config.yaml
depths: [2, 4, 2]
kernel_size: 3
stem: "deep"
optimizer: "soap"
one_sided: false
Rows from block 2 of a small image classifier, named by matrix and row number. Rows with one number belong to one channel. Each number is 128 + 24 x the weight over its row's rms, rounded and kept within 0 to 255. All counts start at 0. Numbers have three digits each. After the name is the row's rms in percent of the matrix's.
After each channel's rows are labels from the 100 images, of 14976, where the channel reaches its highest value: "strongest on" is what is common among them; "peak at" is the part of the image that holds the peak. Only what is clearly more common there than usual is listed. The data: microscope photos of single blood and bone marrow cells. In brackets: how many of the 100, against the usual share in percent.
# convs1: first pointwise conv (model.blocks.2.convs.1.weight, 320x160x1x1), inputs 54-107
# convs3: second pointwise conv (model.blocks.2.convs.3.weight, 320x320x1x1, transposed), outputs 54-107

convs1.5 090:107139113155116116128140154126100165115127152121150112089140136107126130123123104131081093110109134115137189132125135086126145149101133125123124159128174132073162
convs3.5 099:108095105141137112137149131152167120195142122124124088139131153130104107133136128108149135106152154161161105152142148123173151111136131110121128139152168149116151
strongest on: cell type: segmented neutrophil (71 vs 20); smear: peripheral blood (45 vs 16.2)
peak at: centre (41 vs 9)

convs1.151 109:112132139137114092120120101101166160119137163133134119118097122168119159100154086139141121143132133119166113117112101138160095124148111106118137085146129130123175
convs3.151 106:067129110094191111118143116104117109132063163095079147104112124128141136134145135147181084121171117076065169109128124154107140160099108157135166090136126155134148
strongest on: cell type: lymphocyte (44 vs 15.3)
peak at: bottom centre (41 vs 10.5); centre (34 vs 9)

convs1.243 109:130128094135149157119103131138139135120155138125117124137079150124105128116101124118090085121119133127136137094095152090128162129133121112143152105150115158113106
convs3.243 102:122060125059120114149118139124123155120117118146128176167125171109160128137116124130135109139154146135141142120138140142107119115147143174095122144159130138122115
strongest on: cell type: lymphocyte (37 vs 15.3)
peak at: centre (59 vs 9)

convs1.266 114:151140167120146153105130148114109102144166137187137130144115144161128100107143122144176126127110164115146148137159133153122144123137168092109171145126165133176119
convs3.266 106:099130110112122160132127111142101119150178179120075125136105185100133080111076145142110102162129171149141131134126109127104112160078104156151109117107094128121126
strongest on: cell type: segmented neutrophil (69 vs 20); smear: peripheral blood (62 vs 16.2)
peak at: centre (48 vs 9)

convs1.82 110:151119135143107073132150130102139163143134136105129116118110107122145162100143099141134115104124145112119123107140160108098107087133093182171106086124126140151137
convs3.82 105:118149105119128126162110120124154141120136136138088169117102153127101116175135116112127129111114138107102179152177161152108134135118070112087150181134130147149137
strongest on: cell type: lymphocyte (34 vs 15.3)
peak at: bottom centre (31 vs 10.5)

convs1.55 101:154134107138131170134147130135068122125164137130205144085114089136113127150128112143094141135123109123127139142070110124141119143137099119126117145113181102156124
convs3.55 106:140102123150098105142164131141136127185099125109161180143119132078128143151107122099119151096096063107142124131130110128121071145178158114128126156165123083154138
strongest on: cell type: lymphocyte (46 vs 15.3)
peak at: bottom centre (34 vs 10.5)

convs1.157 107:145168125125115127123115070097115173152093110154108129113104137139109142122104133140111139120145120108094117138158168148119152106113134155148156101136132150142121
convs3.157 098:117138150122148099128084120151095146149121139108098103133183109096131122135163138120117144098105113150151131133133110141126174099105162109139132079108104121103080
strongest on: smear: peripheral blood (59 vs 16.2)
peak at: centre (40 vs 9)

convs1.218 106:085125124142109134119139072120131113121132138146102146102119105151152124122139143150133102116136103163161144162148108135109109116137095128105165117130129123136111
convs3.218 099:113132100146135121149197098082149130111100128124145114136100111118139135113160105102114161109127133190115127178122175188127179100119134134092102104107103113122144
strongest on: cell type: segmented neutrophil (60 vs 20); smear: peripheral blood (55 vs 16.2)
peak at: centre (54 vs 9)

convs1.95 106:155082159103122126153122143102136126117149182128163147096120105123128159123162141129147117130123212161124119111113102136154160124118101189156140149132115133127123
convs3.95 107:130135136102134134130145137124088122134116160130128068169157124192132099127086121122142124113118114097129130113125109128093110118089102064135158156102074151142120
strongest on: cell type: segmented neutrophil (66 vs 20)
peak at: centre (49 vs 9)

convs1.168 096:110149117161120171120145114143109119115115115107048075136140131148127092128071116132125101080146134146148118168148127180090163110120124118128097140146098135126141
convs3.168 101:115148107136115075186104106082069163169134108108116174105138115125156131125128132177171145101150110152127124159096118128168123127120194115115148081122153123161131
strongest on: smear: peripheral blood (52 vs 16.2); cell type: lymphocyte (36 vs 15.3)
peak at: centre (40 vs 9)

convs1.1 098:155156161099139153133161146107131120103135137123153120124093149126111169153151098152121144128159133124144126142125127111090164144151129143149102138115132103141116
convs3.1 100:084150119166135150122134179093110096138157129147126182123120092124133145186111115136150165106135101129129127141111139107141144105100152128131133162122157072089144
strongest on: cell type: lymphocyte (35 vs 15.3)
peak at: top left (31 vs 12.3); centre (25 vs 9)

convs1.252 100:137148106109113131112112180116129164136177147127121099107134146105093121111149120124109063105150145113148110140086128119099167136164093128102133074138115105121105
convs3.252 100:113118131150099164151114107152128121141144125123121166141122172128136141146129117111134118132167100089135068128102141102152104120122163156175120120111152131102114
strongest on: cell type: segmented neutrophil (91 vs 20); smear: peripheral blood (65 vs 16.2)
peak at: bottom centre (33 vs 10.5); centre (31 vs 9)

convs1.260 090:116103142142083134114120136134137135128154094074144107168165111116131158116124129099068107171129138113136138153131147123114145110102095143140075130125133151089137
convs3.260 098:104105159082121139139166075132115145131169138136169108112121110110103088138128087143107124105145100107123136109139145112114140114094116113119095144134123141147123
strongest on: cell type: lymphocyte (34 vs 15.3)
peak at: bottom centre (34 vs 10.5); centre (29 vs 9)

convs1.250 088:140138131101127132140112115145163133055094137130123092111081154144150101151166121126144128139118150129125143158141119132125147125139129097117084097140091125100103
convs3.250 093:162175110119102166081086108146159118137098127162118160147095127119113147135093106128126131104129196083139145153115108136132150122092137125142131134122178126124147
strongest on: smear: peripheral blood (61 vs 16.2)
peak at: centre (43 vs 9); bottom centre (29 vs 10.5)

convs1.166 102:111147098131141131109122125145149092164113155111079149115110135155132148116145156124157137085134119138153150142115114164125147141088120152143151104150091091149116
convs3.166 102:144114143114139128146114161147131109111118120128107148099172130135079142146139136125120143122095134124162065121115124113121120100128117127118123159132129115124125
strongest on: cell type: lymphocyte (46 vs 15.3); smear: peripheral blood (46 vs 16.2)
peak at: centre (52 vs 9)