Weights of a small image classifier: widths [160, 320, 640], soap at rate 0.0037.
Rows from block 3 of a small image classifier, named by matrix and row number. Rows with one number belong to one channel. Each number is 128 + 32 x the weight over its row's rms, rounded and kept within 0 to 255. All counts start at 0. Numbers have three digits each.
After each channel's rows are labels from the 100 images, of 14976, where the channel reaches its highest value: "strongest on" is what is common among them. Only what is clearly more common there than usual is listed. The data: microscope photos of single blood and bone marrow cells. In brackets: how many of the 100.
# convs1: first pointwise conv (model.blocks.3.convs.1.weight, 320x320x1x1), inputs 0-63
# convs3: second pointwise conv (model.blocks.3.convs.3.weight, 320x320x1x1, transposed), outputs 0-63

convs1.285:193103174078130124152129167096106175159124160136128109150141128128172156089117101152100130056135150146174106129097082131112097155119079111168159078133031153155135138100137120156175137135157146
convs3.285:073159100146096145110100098111143170109136135167087126180073097133142153155119138112112113178165141108115074142125097102161098131109096129112087113144153090183110135115065125112107073199152137
strongest on: cell type: segmented neutrophil (58)

convs1.291:146120148133144133133125147134144120102092091150116099142157167169159102084141117200175138201128103132125152106096137129152102170113162095093132099173194168168143113238145117105140081105162118
convs3.291:101162149112149130114135077101055172114102102156131164049122072068148184144127124210173136110107120145163114142190104144118145120123137106148156154102155141070115198121149084222119100136165141
strongest on: smear: peripheral blood (39)

convs1.138:102106158118153134146136112155098082132117175097146101085117148137127152137116110129112178045129115097141141100178171144147093137112146108114143137113100134161092131147164102139201161111144109
convs3.138:144127128142123138099141142133118169109117133088100137135128118137130106080113151171134067063145108140144072142067126114141141137116106174172140099080142099122171111160117145178147147111138110
strongest on: smear: peripheral blood (49); cell type: segmented neutrophil (40)

convs1.11:163183141144198104104143154111134135128114150126145089070140121136169122202052124108111143063133057128077137139079141071061150080089039150119153147141132048120096088122155088163086133119135143
convs3.11:162172142088146158129133152156100141119073164148125109109138118139099081183089115139138188054077139149084111079140093171127123137134144114149150120089089093110082093086103121113121078169115159
strongest on: cell type: eosinophil (68); smear: peripheral blood (36)

convs1.126:120127109119101161121101148120088142115068121067120181167150127102129117108092144132117112086054117187176101150189123161109108160150100137123085173097170102194165149127146138153123091151060131
convs3.126:091118130096147090098147196060108120172068093116151078149152112123079146137086140137124098133094107076137112060153048213081097185136116155150130074127117143142105118098130131079128126064118147
strongest on: cell type: lymphocyte (50)

convs1.260:116079074121135137132116151077101212159113144126153123123130150151142134133127145136115141054113124125126098123142133064124110073142159120186104126115137161119084123206159113078178110174146173
convs3.260:128123055140132074146027118151192155037118136170128119138120114161105103092141097165139122183135136176172105144193066098097138131101148101139172102123166149143156131100073137103166117152167143
strongest on: cell type: segmented neutrophil (46)

convs1.263:140177144124182106119139062101152162119074160143123193136128082146090114143095154128110083147155202128138130158130076176151137199114160116125168089070123098105176151134107211100140155118097116
convs3.263:178166179176134167064135126108134101158102068106092176110134117111165138197109129116134033070132077082080179176141200082146077132088109161123123064126208190125112149152158129130114179114129152
strongest on: cell type: segmented neutrophil (60); smear: peripheral blood (52)

convs1.128:061097161116128123143098131165135161091197063152135112116138114128113128124098106136080062133094155117142053136139198132169125149129097103102161146129131110104137127140224140112123139097129151
convs3.128:127137133174127115124155066145150150106133141115084119093104032085109117128174089136112176133119101123127162123138114110172161165149092107116196124136150121151155079112137139106159146159148202
strongest on: cell type: segmented neutrophil (71); smear: peripheral blood (36)

convs1.249:110065125100141125163178136111089121110164102139133116145117062134131116050126139166140146128149076078156110160118111083074170129158085118144222146137091087098096079114096173159155137154166076
convs3.249:131159113091117145091088118099149152075143060174133060129108035121166180125145160156148113128146131112104123098145144141161122176125107189133184104148168173129124164159204157136158112193177102
strongest on: cell type: segmented neutrophil (51)

convs1.144:189055152090145114132193151129122123075176071142169136129090127130142117143146132114161098140057126136108147113131159141112115117049107138101171126060101089153158122180108158106118136154167116
convs3.144:153150132112144130128152094162127117112126124096150152094122113108127126160101119119138132092116142145132193102110155116182151153188132157126195124082096115168117141175122146113128200120139147
strongest on: cell type: segmented neutrophil (60)

convs1.141:121116076139191100125169130153048127085172110097128079130127109145134175167114117186112158139130124099160109131141129110175102076070169164106074120079065109175110177130169102163151119176137107
convs3.141:139109105112115103087122084102121126131115098116134172158052141125098115109108131098093142112156109179128153138223163153101116138112098154108108116108111164160118162163179169142117141085111158
strongest on: cell type: erythroblast (57)

convs1.89:168125140136117131147169147133190121136175060161155110126125140157082111096176136160095076118147105096163099140095082057104187128088138147171161147133102144109143190196137117158070132132148160
convs3.89:153132127122142142112140072116144127185136150167120159118109189181147124110070141073193112183120123094091114125077116148148135065108145116100120182166113137169153166122099166162124075143117151
strongest on: cell type: eosinophil (45); smear: peripheral blood (36)

convs1.185:099117121120139100145187138120119127100103081166130131127170141080077121085123100101158160154133103137140062173083074152172115093152128161182182136100154164143096167189118092141141164098108134
convs3.185:096124174135057165108161161181124052169098144140062140142144109098093115072181139115161146119172095197073141116097100185125091093120140151111155207135167167177180154099097157182112084197083128
strongest on: cell type: erythroblast (68)

convs1.81:156098100100140146128059128151155151175126168122163221108129140179086120094138144136171131129158100135156093170134127143230074107127159095142087133175141074102087080159134165085064122094169184
convs3.81:132134168148128130114090105159099118174141102177114034111087097041123048147165071134134099110146157167106110135141093093133099135136087149133146121126086143186076156094132163133167068148130124
strongest on: cell type: segmented neutrophil (52)

convs1.261:167096070085143111140123089162130137143161087086135123067081158182068130149112152190105115162131115124152137104145120166170074193092118115149151079102177105136112148133120127109157076182158127
convs3.261:115103125117123119112168082161102064119093191143098140137148097145123165124153174091117144068120138084111087127091107153066099063155126130236131121093157141127113099163127159158121106142059143
strongest on: smear: peripheral blood (65); cell type: eosinophil (57)

convs1.117:117135103124102104107142130168110081128085121141161116082135114160149105100095180089164097092133105162178139128116045130114051125129134093103144123065088120133127148169079149121149164110089150
convs3.117:151174124134165117128162066121077149169095160132081135178103132099157128137204102127155168150135092092177107124127108169093063122067147125143171105147079151148135176153129101147149175149142165
strongest on: cell type: erythroblast (36)

convs1.164:049175107106130181118099133087108193159190125111115145138122062098138146143117127167132100160095161152121114067126155138055109083094151116139122124121179112108163081094135182146067140157131144
convs3.164:127143127120108170106105139123106136124121167135183208115106114119112159115141112117112157061152196132115176138168053126208096119153126122157116119131119099085118077152106166125145118159133152
strongest on: cell type: band neutrophil (29)

convs1.208:080154110148096108168106162185080164062124044116142118168133086103127133070105144161130149114153118132041117168103164107140202139110091097144114138159153072138144121135092134157131081126110201
convs3.208:163114210191106143126139188136077130081173171152135084113100095150163097104159146087119082072158172148153110119143097148074154095160087139153138103113118092106129120105161136155149119116146168
strongest on: cell type: segmented neutrophil (75); smear: peripheral blood (55)

convs1.26:079095106127150112121057128105142172105138138141128178133174137113148171143113120127111123120094094121088096158152126148175166109128136118100073128063143151136030082128117133109132103137103135
convs3.26:118087113124179096128057127168135079140126145127187090148121153163123132130141132134109115137161147120129110147108096155087170160102157128133128117102137123115128103125180112146156129188085167
strongest on: cell type: eosinophil (67); smear: peripheral blood (39)

convs1.79:112108090149132124113114114161121144166130131148127135164126169092099114186115086153108088090085136112129097132144147173159112150173139171127128132158114173087083134217143179119150150127166133
convs3.79:151145111152184136143158131174097165107096138146171123118124137122130133052095147089100106106128124211065095145111153213158108114138108087189119093160150116105096180127124060094136122070144110
strongest on: cell type: erythroblast (62)

convs1.226:070089128114120144109206117061149149100120108120119136094169115151148151129140126124158115160087076110196114080171149161160086108068123094144133129141110089121120131137089172152131047146153069
convs3.226:016156136104183146103137065146188116168141133077151103184115141110105161140162140150088116071145132151134136134153176121143087117170099104093121184149195177143120159171088145055122121076108148
strongest on: cell type: eosinophil (37); smear: peripheral blood (37)

convs1.73:154117156098138138106136131143084111123093135134176115157145144123087064125130134160105144125077243145137126087140149153056131124134091183144097198143067127158165195105138162084129115142124102
convs3.73:116152110100095134142112114125085100114132145126097132074122136112085171146179148118111083104099255110090072069093130140140113111140105092076131098130113147068137066099103155115082162103155128
strongest on: smear: peripheral blood (40)

convs1.155:127141148132105174186162131070170155138098087130129124103133147137142132149096124090114131134111109119142135054124131154106047109000085125161134115158154111149135069118177102147083146094121135
convs3.155:112086109161115107127090137091125120178135135115105153114114117120117104157170197120128162095118138112097143072141142136124143160172157104139093151141109154131173112136116136099155169127117095
strongest on: cell type: eosinophil (81); smear: peripheral blood (51)

convs1.27:137132171165177127151090075105156171121086148098139159102132099129120144127101118173130107173129121142147150106153112153102153129094103131092129152028138156122148122131103132135107113139134116
convs3.27:095175178147088138168108157188074120136108162106150114112160120103152077126148163093116106081143148146093110140138168180136133164138232153197140129130157123122082122153165150119134058135152110
strongest on: cell type: eosinophil (72); smear: peripheral blood (58)

convs1.56:090125063141082123150053137142140141169117040074137176155138136133129102108127127145105108131100149139164104156156179068115166214117139190121118135133177153177182108175135165113152115140130106
convs3.56:141189139136171092142138142084124119148122152163091162141155099149114117161125113184077123099137126151118163145139104116168141139104147114139178126130133103105167156145128140188101112168147139
strongest on: cell type: segmented neutrophil (58); smear: peripheral blood (46)

convs1.148:092104143174160143150132138131136088130086149135133119136151176147112144145092121114180125106097177149156180171192131147138159107152143119113144087135122124107105145127153158206139155132157119
convs3.148:104151052122122112142118159091154136142152111154090105167141131150107074107117120131083182136109131111086171105163112169126131095107093120138122107108118121132101100169113111136135130163160110
strongest on: cell type: eosinophil (37)

convs1.281:137135128147166124158206097083169169135133115156131192113109149154103135175095092120070058140088147141097076080128111118172211146090161086107091128163140145109106153081155109069087131164107147
convs3.281:141173069169181099105130119126147131135127177175132080113138095134133085153078104103164144057169162141094127167082147145175125119125154158159139142116117154134107064168152115098169107202199140
strongest on: cell type: segmented neutrophil (57); smear: peripheral blood (49)

convs1.258:110066124053126087135108116147143172136139107100093153101120104081166110173145188108124125147121175166159143084128129127108114143143110082066122134088157165166124121117133147197146134144149105
convs3.258:118105122139128082096110099130156154127108145138165121110066156070134152106137195108155135135141091135133156077128137144157124133114106155110135106113216105141153141087119126139126126204148120
strongest on: cell type: segmented neutrophil (52); smear: peripheral blood (43)

convs1.172:145174145098113121093109113099152113102096154091118132132136094108188133085174072145115116185119121126119092140113109142160126104076168141170191084148138196177149105098105161121113122148081172
convs3.172:136146099153151187151146139159150172134122125096145141148165156154148083135086112103055146066075129087118151100127107127090084128069126098099137145113078132140146100081156091134097170130150163
strongest on: cell type: erythroblast (64)

convs1.268:123169124107118080151134161106138142176090017178128146136092114168128142144196154095147156095164143088101106164117128161134078095172099076123167122123163136101127097129225173096126140176119117
convs3.268:174041109095181153140132196078148124110090116122160133143130130155153120101143107115140098143090110134160072121145069193125091184119130087072145135126143109145114167122130133120116157142085159
strongest on: smear: peripheral blood (37)

convs1.51:159151114120112100068132106147090100092133154138112101182079120106144083133098089115105116143192154120162088137140075111121134092021173099160183147186111116156111136141172179095152140172125163
convs3.51:151113143118122130137144194112160050045117151109117159103102095173115103114130101066147081156151087108100113124099102154171175139097174144098156060124093159172133143161102161167117079175145134
strongest on: smear: peripheral blood (45)

convs1.145:153109176146105159139117127220116141108091104105038117145178162101124113100161147122103114062172144164112060146143136178114162203093086155181110105140127107083108104098115131187131167119085132
convs3.145:131193074113177157149139169113128085164080126173132149103173143124046112126063060130087161158127112130097160099076113136128071134163073137176112157202108110100155095171142136098151138119168168
strongest on: smear: peripheral blood (48)

convs1.92:241116096150090123191153178118133106139158147135117152113094169168127076153144108146162097131145130164086115189132140144157107124176157086097095144092087099113086109098141118183107188091133135
convs3.92:125125105091133135142187126132121094184125170137126085201156158179145122153082123166145127179122111167182123145104172075139087102121064089151170108149111095158139133094108120108095147141086097
strongest on: cell type: segmented neutrophil (85)

convs1.139:119059144153111165141123139041128113129117140102121120113125130113142095132157121170124140100120169111170152114177098117158179134177166112107114103155158157151167144128084143088142129140131145
convs3.139:111052093120094106084119155085103205088108143141181118027138132102178081074147130126198082133116126126157149141157166105099134136098120139109094133143106157209135119133143122137122135110080133
strongest on: smear: peripheral blood (64); cell type: segmented neutrophil (41); cell type: eosinophil (31)

convs1.219:094180081137098161129102130124155141117152166126022180132056092045145149143133146148153065080081143194147144128105169122070116116074107112158110139194130100175131122148076133130096163097155091
convs3.219:109106107170121142140155117153115137165108124140085147126089129103163150116158083104117150151110041103173052120148165091138138072098161160112121107108107155150132111113164128138088138116182068
strongest on: cell type: eosinophil (28)

convs1.87:138102144142197095127159135078136111134142152127165107152157125156095159100151099183135093073146096213135073173120214109116136113131100135089175128145088137078154118076103114125078155234176147
convs3.87:145132115133127134131167083123114090095147122109078166135144075114120127172147096149176172122061151182128106145088125084099130116113212116143073088098132158193095163113190111092168137252135138
strongest on: smear: peripheral blood (43); cell type: segmented neutrophil (42)

convs1.133:132091153124095156131154093119066102149165108131176132156158146163157117109162149102155161116102122141140099180098167115205136156137046136120110167095117112142107049089190158141078153120153108
convs3.133:089067173143175142152104155084148110173104140065165131164121163112078107207075085069109101133125102097087167140167143132150092174178132099091120098093142141124069145182139165119087137138116132
strongest on: cell type: segmented neutrophil (90); smear: peripheral blood (76)

convs1.25:148135124138178063134159138129158129114059132129177168118141111141192130104134152111114135107147132154118118101122115184088221085114149179055090148066099153170074110137124160133066154145119149
convs3.25:100113099123094108059092116146107166097112114194162106141149163126109102203089121121107151153155193183082111140178179097110101118162132112112127077127130120119096141148153127108100163113086125
strongest on: cell type: eosinophil (42)

convs1.203:068120128098155110142115125076171127167158120101130202118190098104168156113093161225150100095141138156140151141121073095051105127071148130170125102114142127126109101125111181138115154139139121
convs3.203:165100122211094157116136144128134135134175109101133143181128092134098161147078168129115187131157198118133152088114177175126147147105112208099160134198106081120118155099120156142176117197122146
strongest on: smear: peripheral blood (48); cell type: myeloblast (33)

convs1.189:123084104151114074187161157108125159208126155100109124151110102155088097120147136114169093046089125127097082128051133178146139102127127170162073174139085129110158142123117149107122106119101090
convs3.189:109097096161101055118125135130134123091123110146147133113123117138134160157102109114153075023041104142131130141157113123151180135133102058125124136142155109101139114096140080147131118157125146
strongest on: smear: peripheral blood (52); cell type: segmented neutrophil (44)

convs1.169:121099199124102159113111117143187122116097078040195149107143110143151133093166112122153105124136045167193120118120118154129111172132099098121119161157063125141105116139100076203108136107101092
convs3.169:114115053146093113120131124142113160088120132138115189090144104153133116078154140156154166177098144153179094153182127092150127125147162113121084143095117105112136089170072099109135122129115132
strongest on: smear: peripheral blood (47); cell type: segmented neutrophil (42)

convs1.43:084148145167106064091211151112147132114119116140110105144135097202167154124177122146167165185100138131168073129092084138100188109052129119165115159118117159105145139148181161100108103089098125
convs3.43:118086125104095168100092120147115147116111146165139123146148097101071107109131179146086087126069128104134098178142182143160096186130143105121137189152134169107123107122064131129088122122114169
strongest on: cell type: eosinophil (43)

convs1.69:131121173170086129128094128076154157136122069104112140121145156139121163104111094223152084132166106104109120105110145136123117098151118180112148152213098121177139174153096158135112117128129116
convs3.69:117071100169044121104178096103136027164098157141106124171095114108160136137135099095192125132139103155165072102137118088111174141190128110148128125130164069144142186154134175135097156113136109
strongest on: cell type: erythroblast (81)

convs1.35:141097171131132125108125137154117079084184150112150144143184127135154120086131136170113197167123125073105114116093166126129141113118118128172097181174124177145112112066179191131192228129122144
convs3.35:157155145067121122065119111155154143143118142067087133104132102136114147120003095150111140111076086124107102116052188085131111091087127131060152071177110127131167070130118119140116129121154153
strongest on: smear: peripheral blood (75); cell type: eosinophil (49)

convs1.113:069090089064214206094088154106156121144132116154142077092139097120053097113136167138112125201105133098106150178128166176144154076122137122163096146116110128133086103144163108146182106134134188
convs3.113:115103162123094171099168123154153134085133129076135022148104166114093167139143176095162168117119143156151143165130115097172123104140101121129145192120081139211111176100075178098169129175127105
strongest on: cell type: segmented neutrophil (42)

convs1.294:102146107107154090143112102148096090069123171205147167135124109085125102106135188115159104193137149115175122095102159161095178139114064115129142197119111118146088170139179108066134138122102151
convs3.294:157106117146173141159087183103131084121124088108132126139118105179134107160089158126067163137079140135110116088186127076122085168136123140095146061084088174093173119097125159124134187116169138
strongest on: smear: peripheral blood (39)

convs1.91:125111096148148080114114097131120099084143117175153108167106108130091115137132153125142083127136133148141141206155117150140175108177139143051157148096172137110087145151159125144095149153162159
convs3.91:155124104153141125170125119164139154081154158130144171159105177123165105171140143184121174138168109133110100131131144142146123169153122170110147125123159158157106159119131129117103097143118099
strongest on: cell type: eosinophil (83); smear: peripheral blood (56)

convs1.112:109104102089184135121180108149070143143144137191109079161139112109063140086146071114156168165086138090134127178107083140112122122125144137174130159183187102133107110189110113126173120166164163
convs3.112:120078130105096095145102124097132039118163114098136155166098084088134148179095117113121195080116109126142087149170089143130178138138055128122137153109198086162091144104147150124124126073110143
strongest on: smear: peripheral blood (83); cell type: segmented neutrophil (64)

convs1.202:101115168121016170122120082117049132104136056158144121111107161138134105116164092144148166193113151151140153179053178133136150093179121124103152130145159174103090113173104125133125150164139129
convs3.202:141140059127101115119109104125116112142175146135128157093132108180171100063137144101172090122127155126141123108087092147161127118130144160100151115062109111158169202116134147139086123113131068
strongest on: cell type: erythroblast (54)

convs1.125:121171132104125116098161109084146201134095129101141096043141164112141126159151161158107096166183094182125125110122105090123102140095120110168135168137139165123153087132097127118113141148095167
convs3.125:148165109179153180153125113141127126140161157139195148148156142135168156160145177139154144127139099084090139161168149168135140195096108139082086136150109195172141128184118100168158121094138109
strongest on: cell type: eosinophil (80); smear: peripheral blood (40)

convs1.209:083176136137155101127145125198109179104225146131161048175146175126125138103136103168130147168165153112177129132090120135181145077113085098147194136131126131123124167154125224149183122109132087
convs3.209:104163150135129151131155128090097122165128124143135103144175071082083098171159168116153133183081122078133150145097130108145127118058119174086135146141139095119100122109169165132140156167105107
strongest on: cell type: segmented neutrophil (50)

convs1.223:152158072099116104161147155128157147107130163155095140193068155123115123097104178091127186141079132125111104139147127158123095118113084110159164163230145140093154098145103111144091120110092140
convs3.223:118140154120156115155126183168097118052175116097137121176130174184150113136112123131143049096144098084122109123158121081105141164146097142130139119115086117077084065111090100089093145112109200
strongest on: cell type: segmented neutrophil (64); smear: peripheral blood (43)

convs1.97:134084131125131125154161072125167120092128150106188108118128169122121105202173169080129089165096081085154150038106140128106118213122109105100132115129109091137124142134186167144117149100101168
convs3.97:084130104134169101133069179112184141157166115175123159157140133136091134164147148099147151103096082140110150138093082145174095070142155104172182128155132065088142122166123086125179129186078100
strongest on: smear: peripheral blood (49)

convs1.252:164087105176104120161120086112162152080119140102134087130121177120088142129094113141135152186169118137135117108099127127134120127112119139133114131148089146129108201111063167126124130169136053
convs3.252:078105149114124130216070116139137174102122122116078142071116117040109164157099103093147175144127236107097112153167131136153085122145164199112141128118104098138095145151076114147117116139139094
strongest on: cell type: lymphocyte (50)

convs1.130:078104104131108167148095073133119101097093069095139160193109129106091133069117099084119091098130103161124160092213177130060100128132083086116109129147109126129114139147139135125142140117103165
convs3.130:129122119165111045115137135142138200131115142122131129167084098124132109144164138122052093118147156094140102126134142132156125171154140097127112117090132081168105108121155158127079080139116069
strongest on: smear: peripheral blood (36)

convs1.1:117109147125112240115085128176127118109109126103133127143133142144151096081140093107158156156121129154188128125121152115111195164118114074071131154103141095110111165118120141218137186119140097
convs3.1:176133109170148103098140163137140168090138151091152192135140158088102125125194139087100162138125125143123136138101178138162126115102099109125126109166171162100167115144140098104141153159077155
strongest on: smear: peripheral blood (52)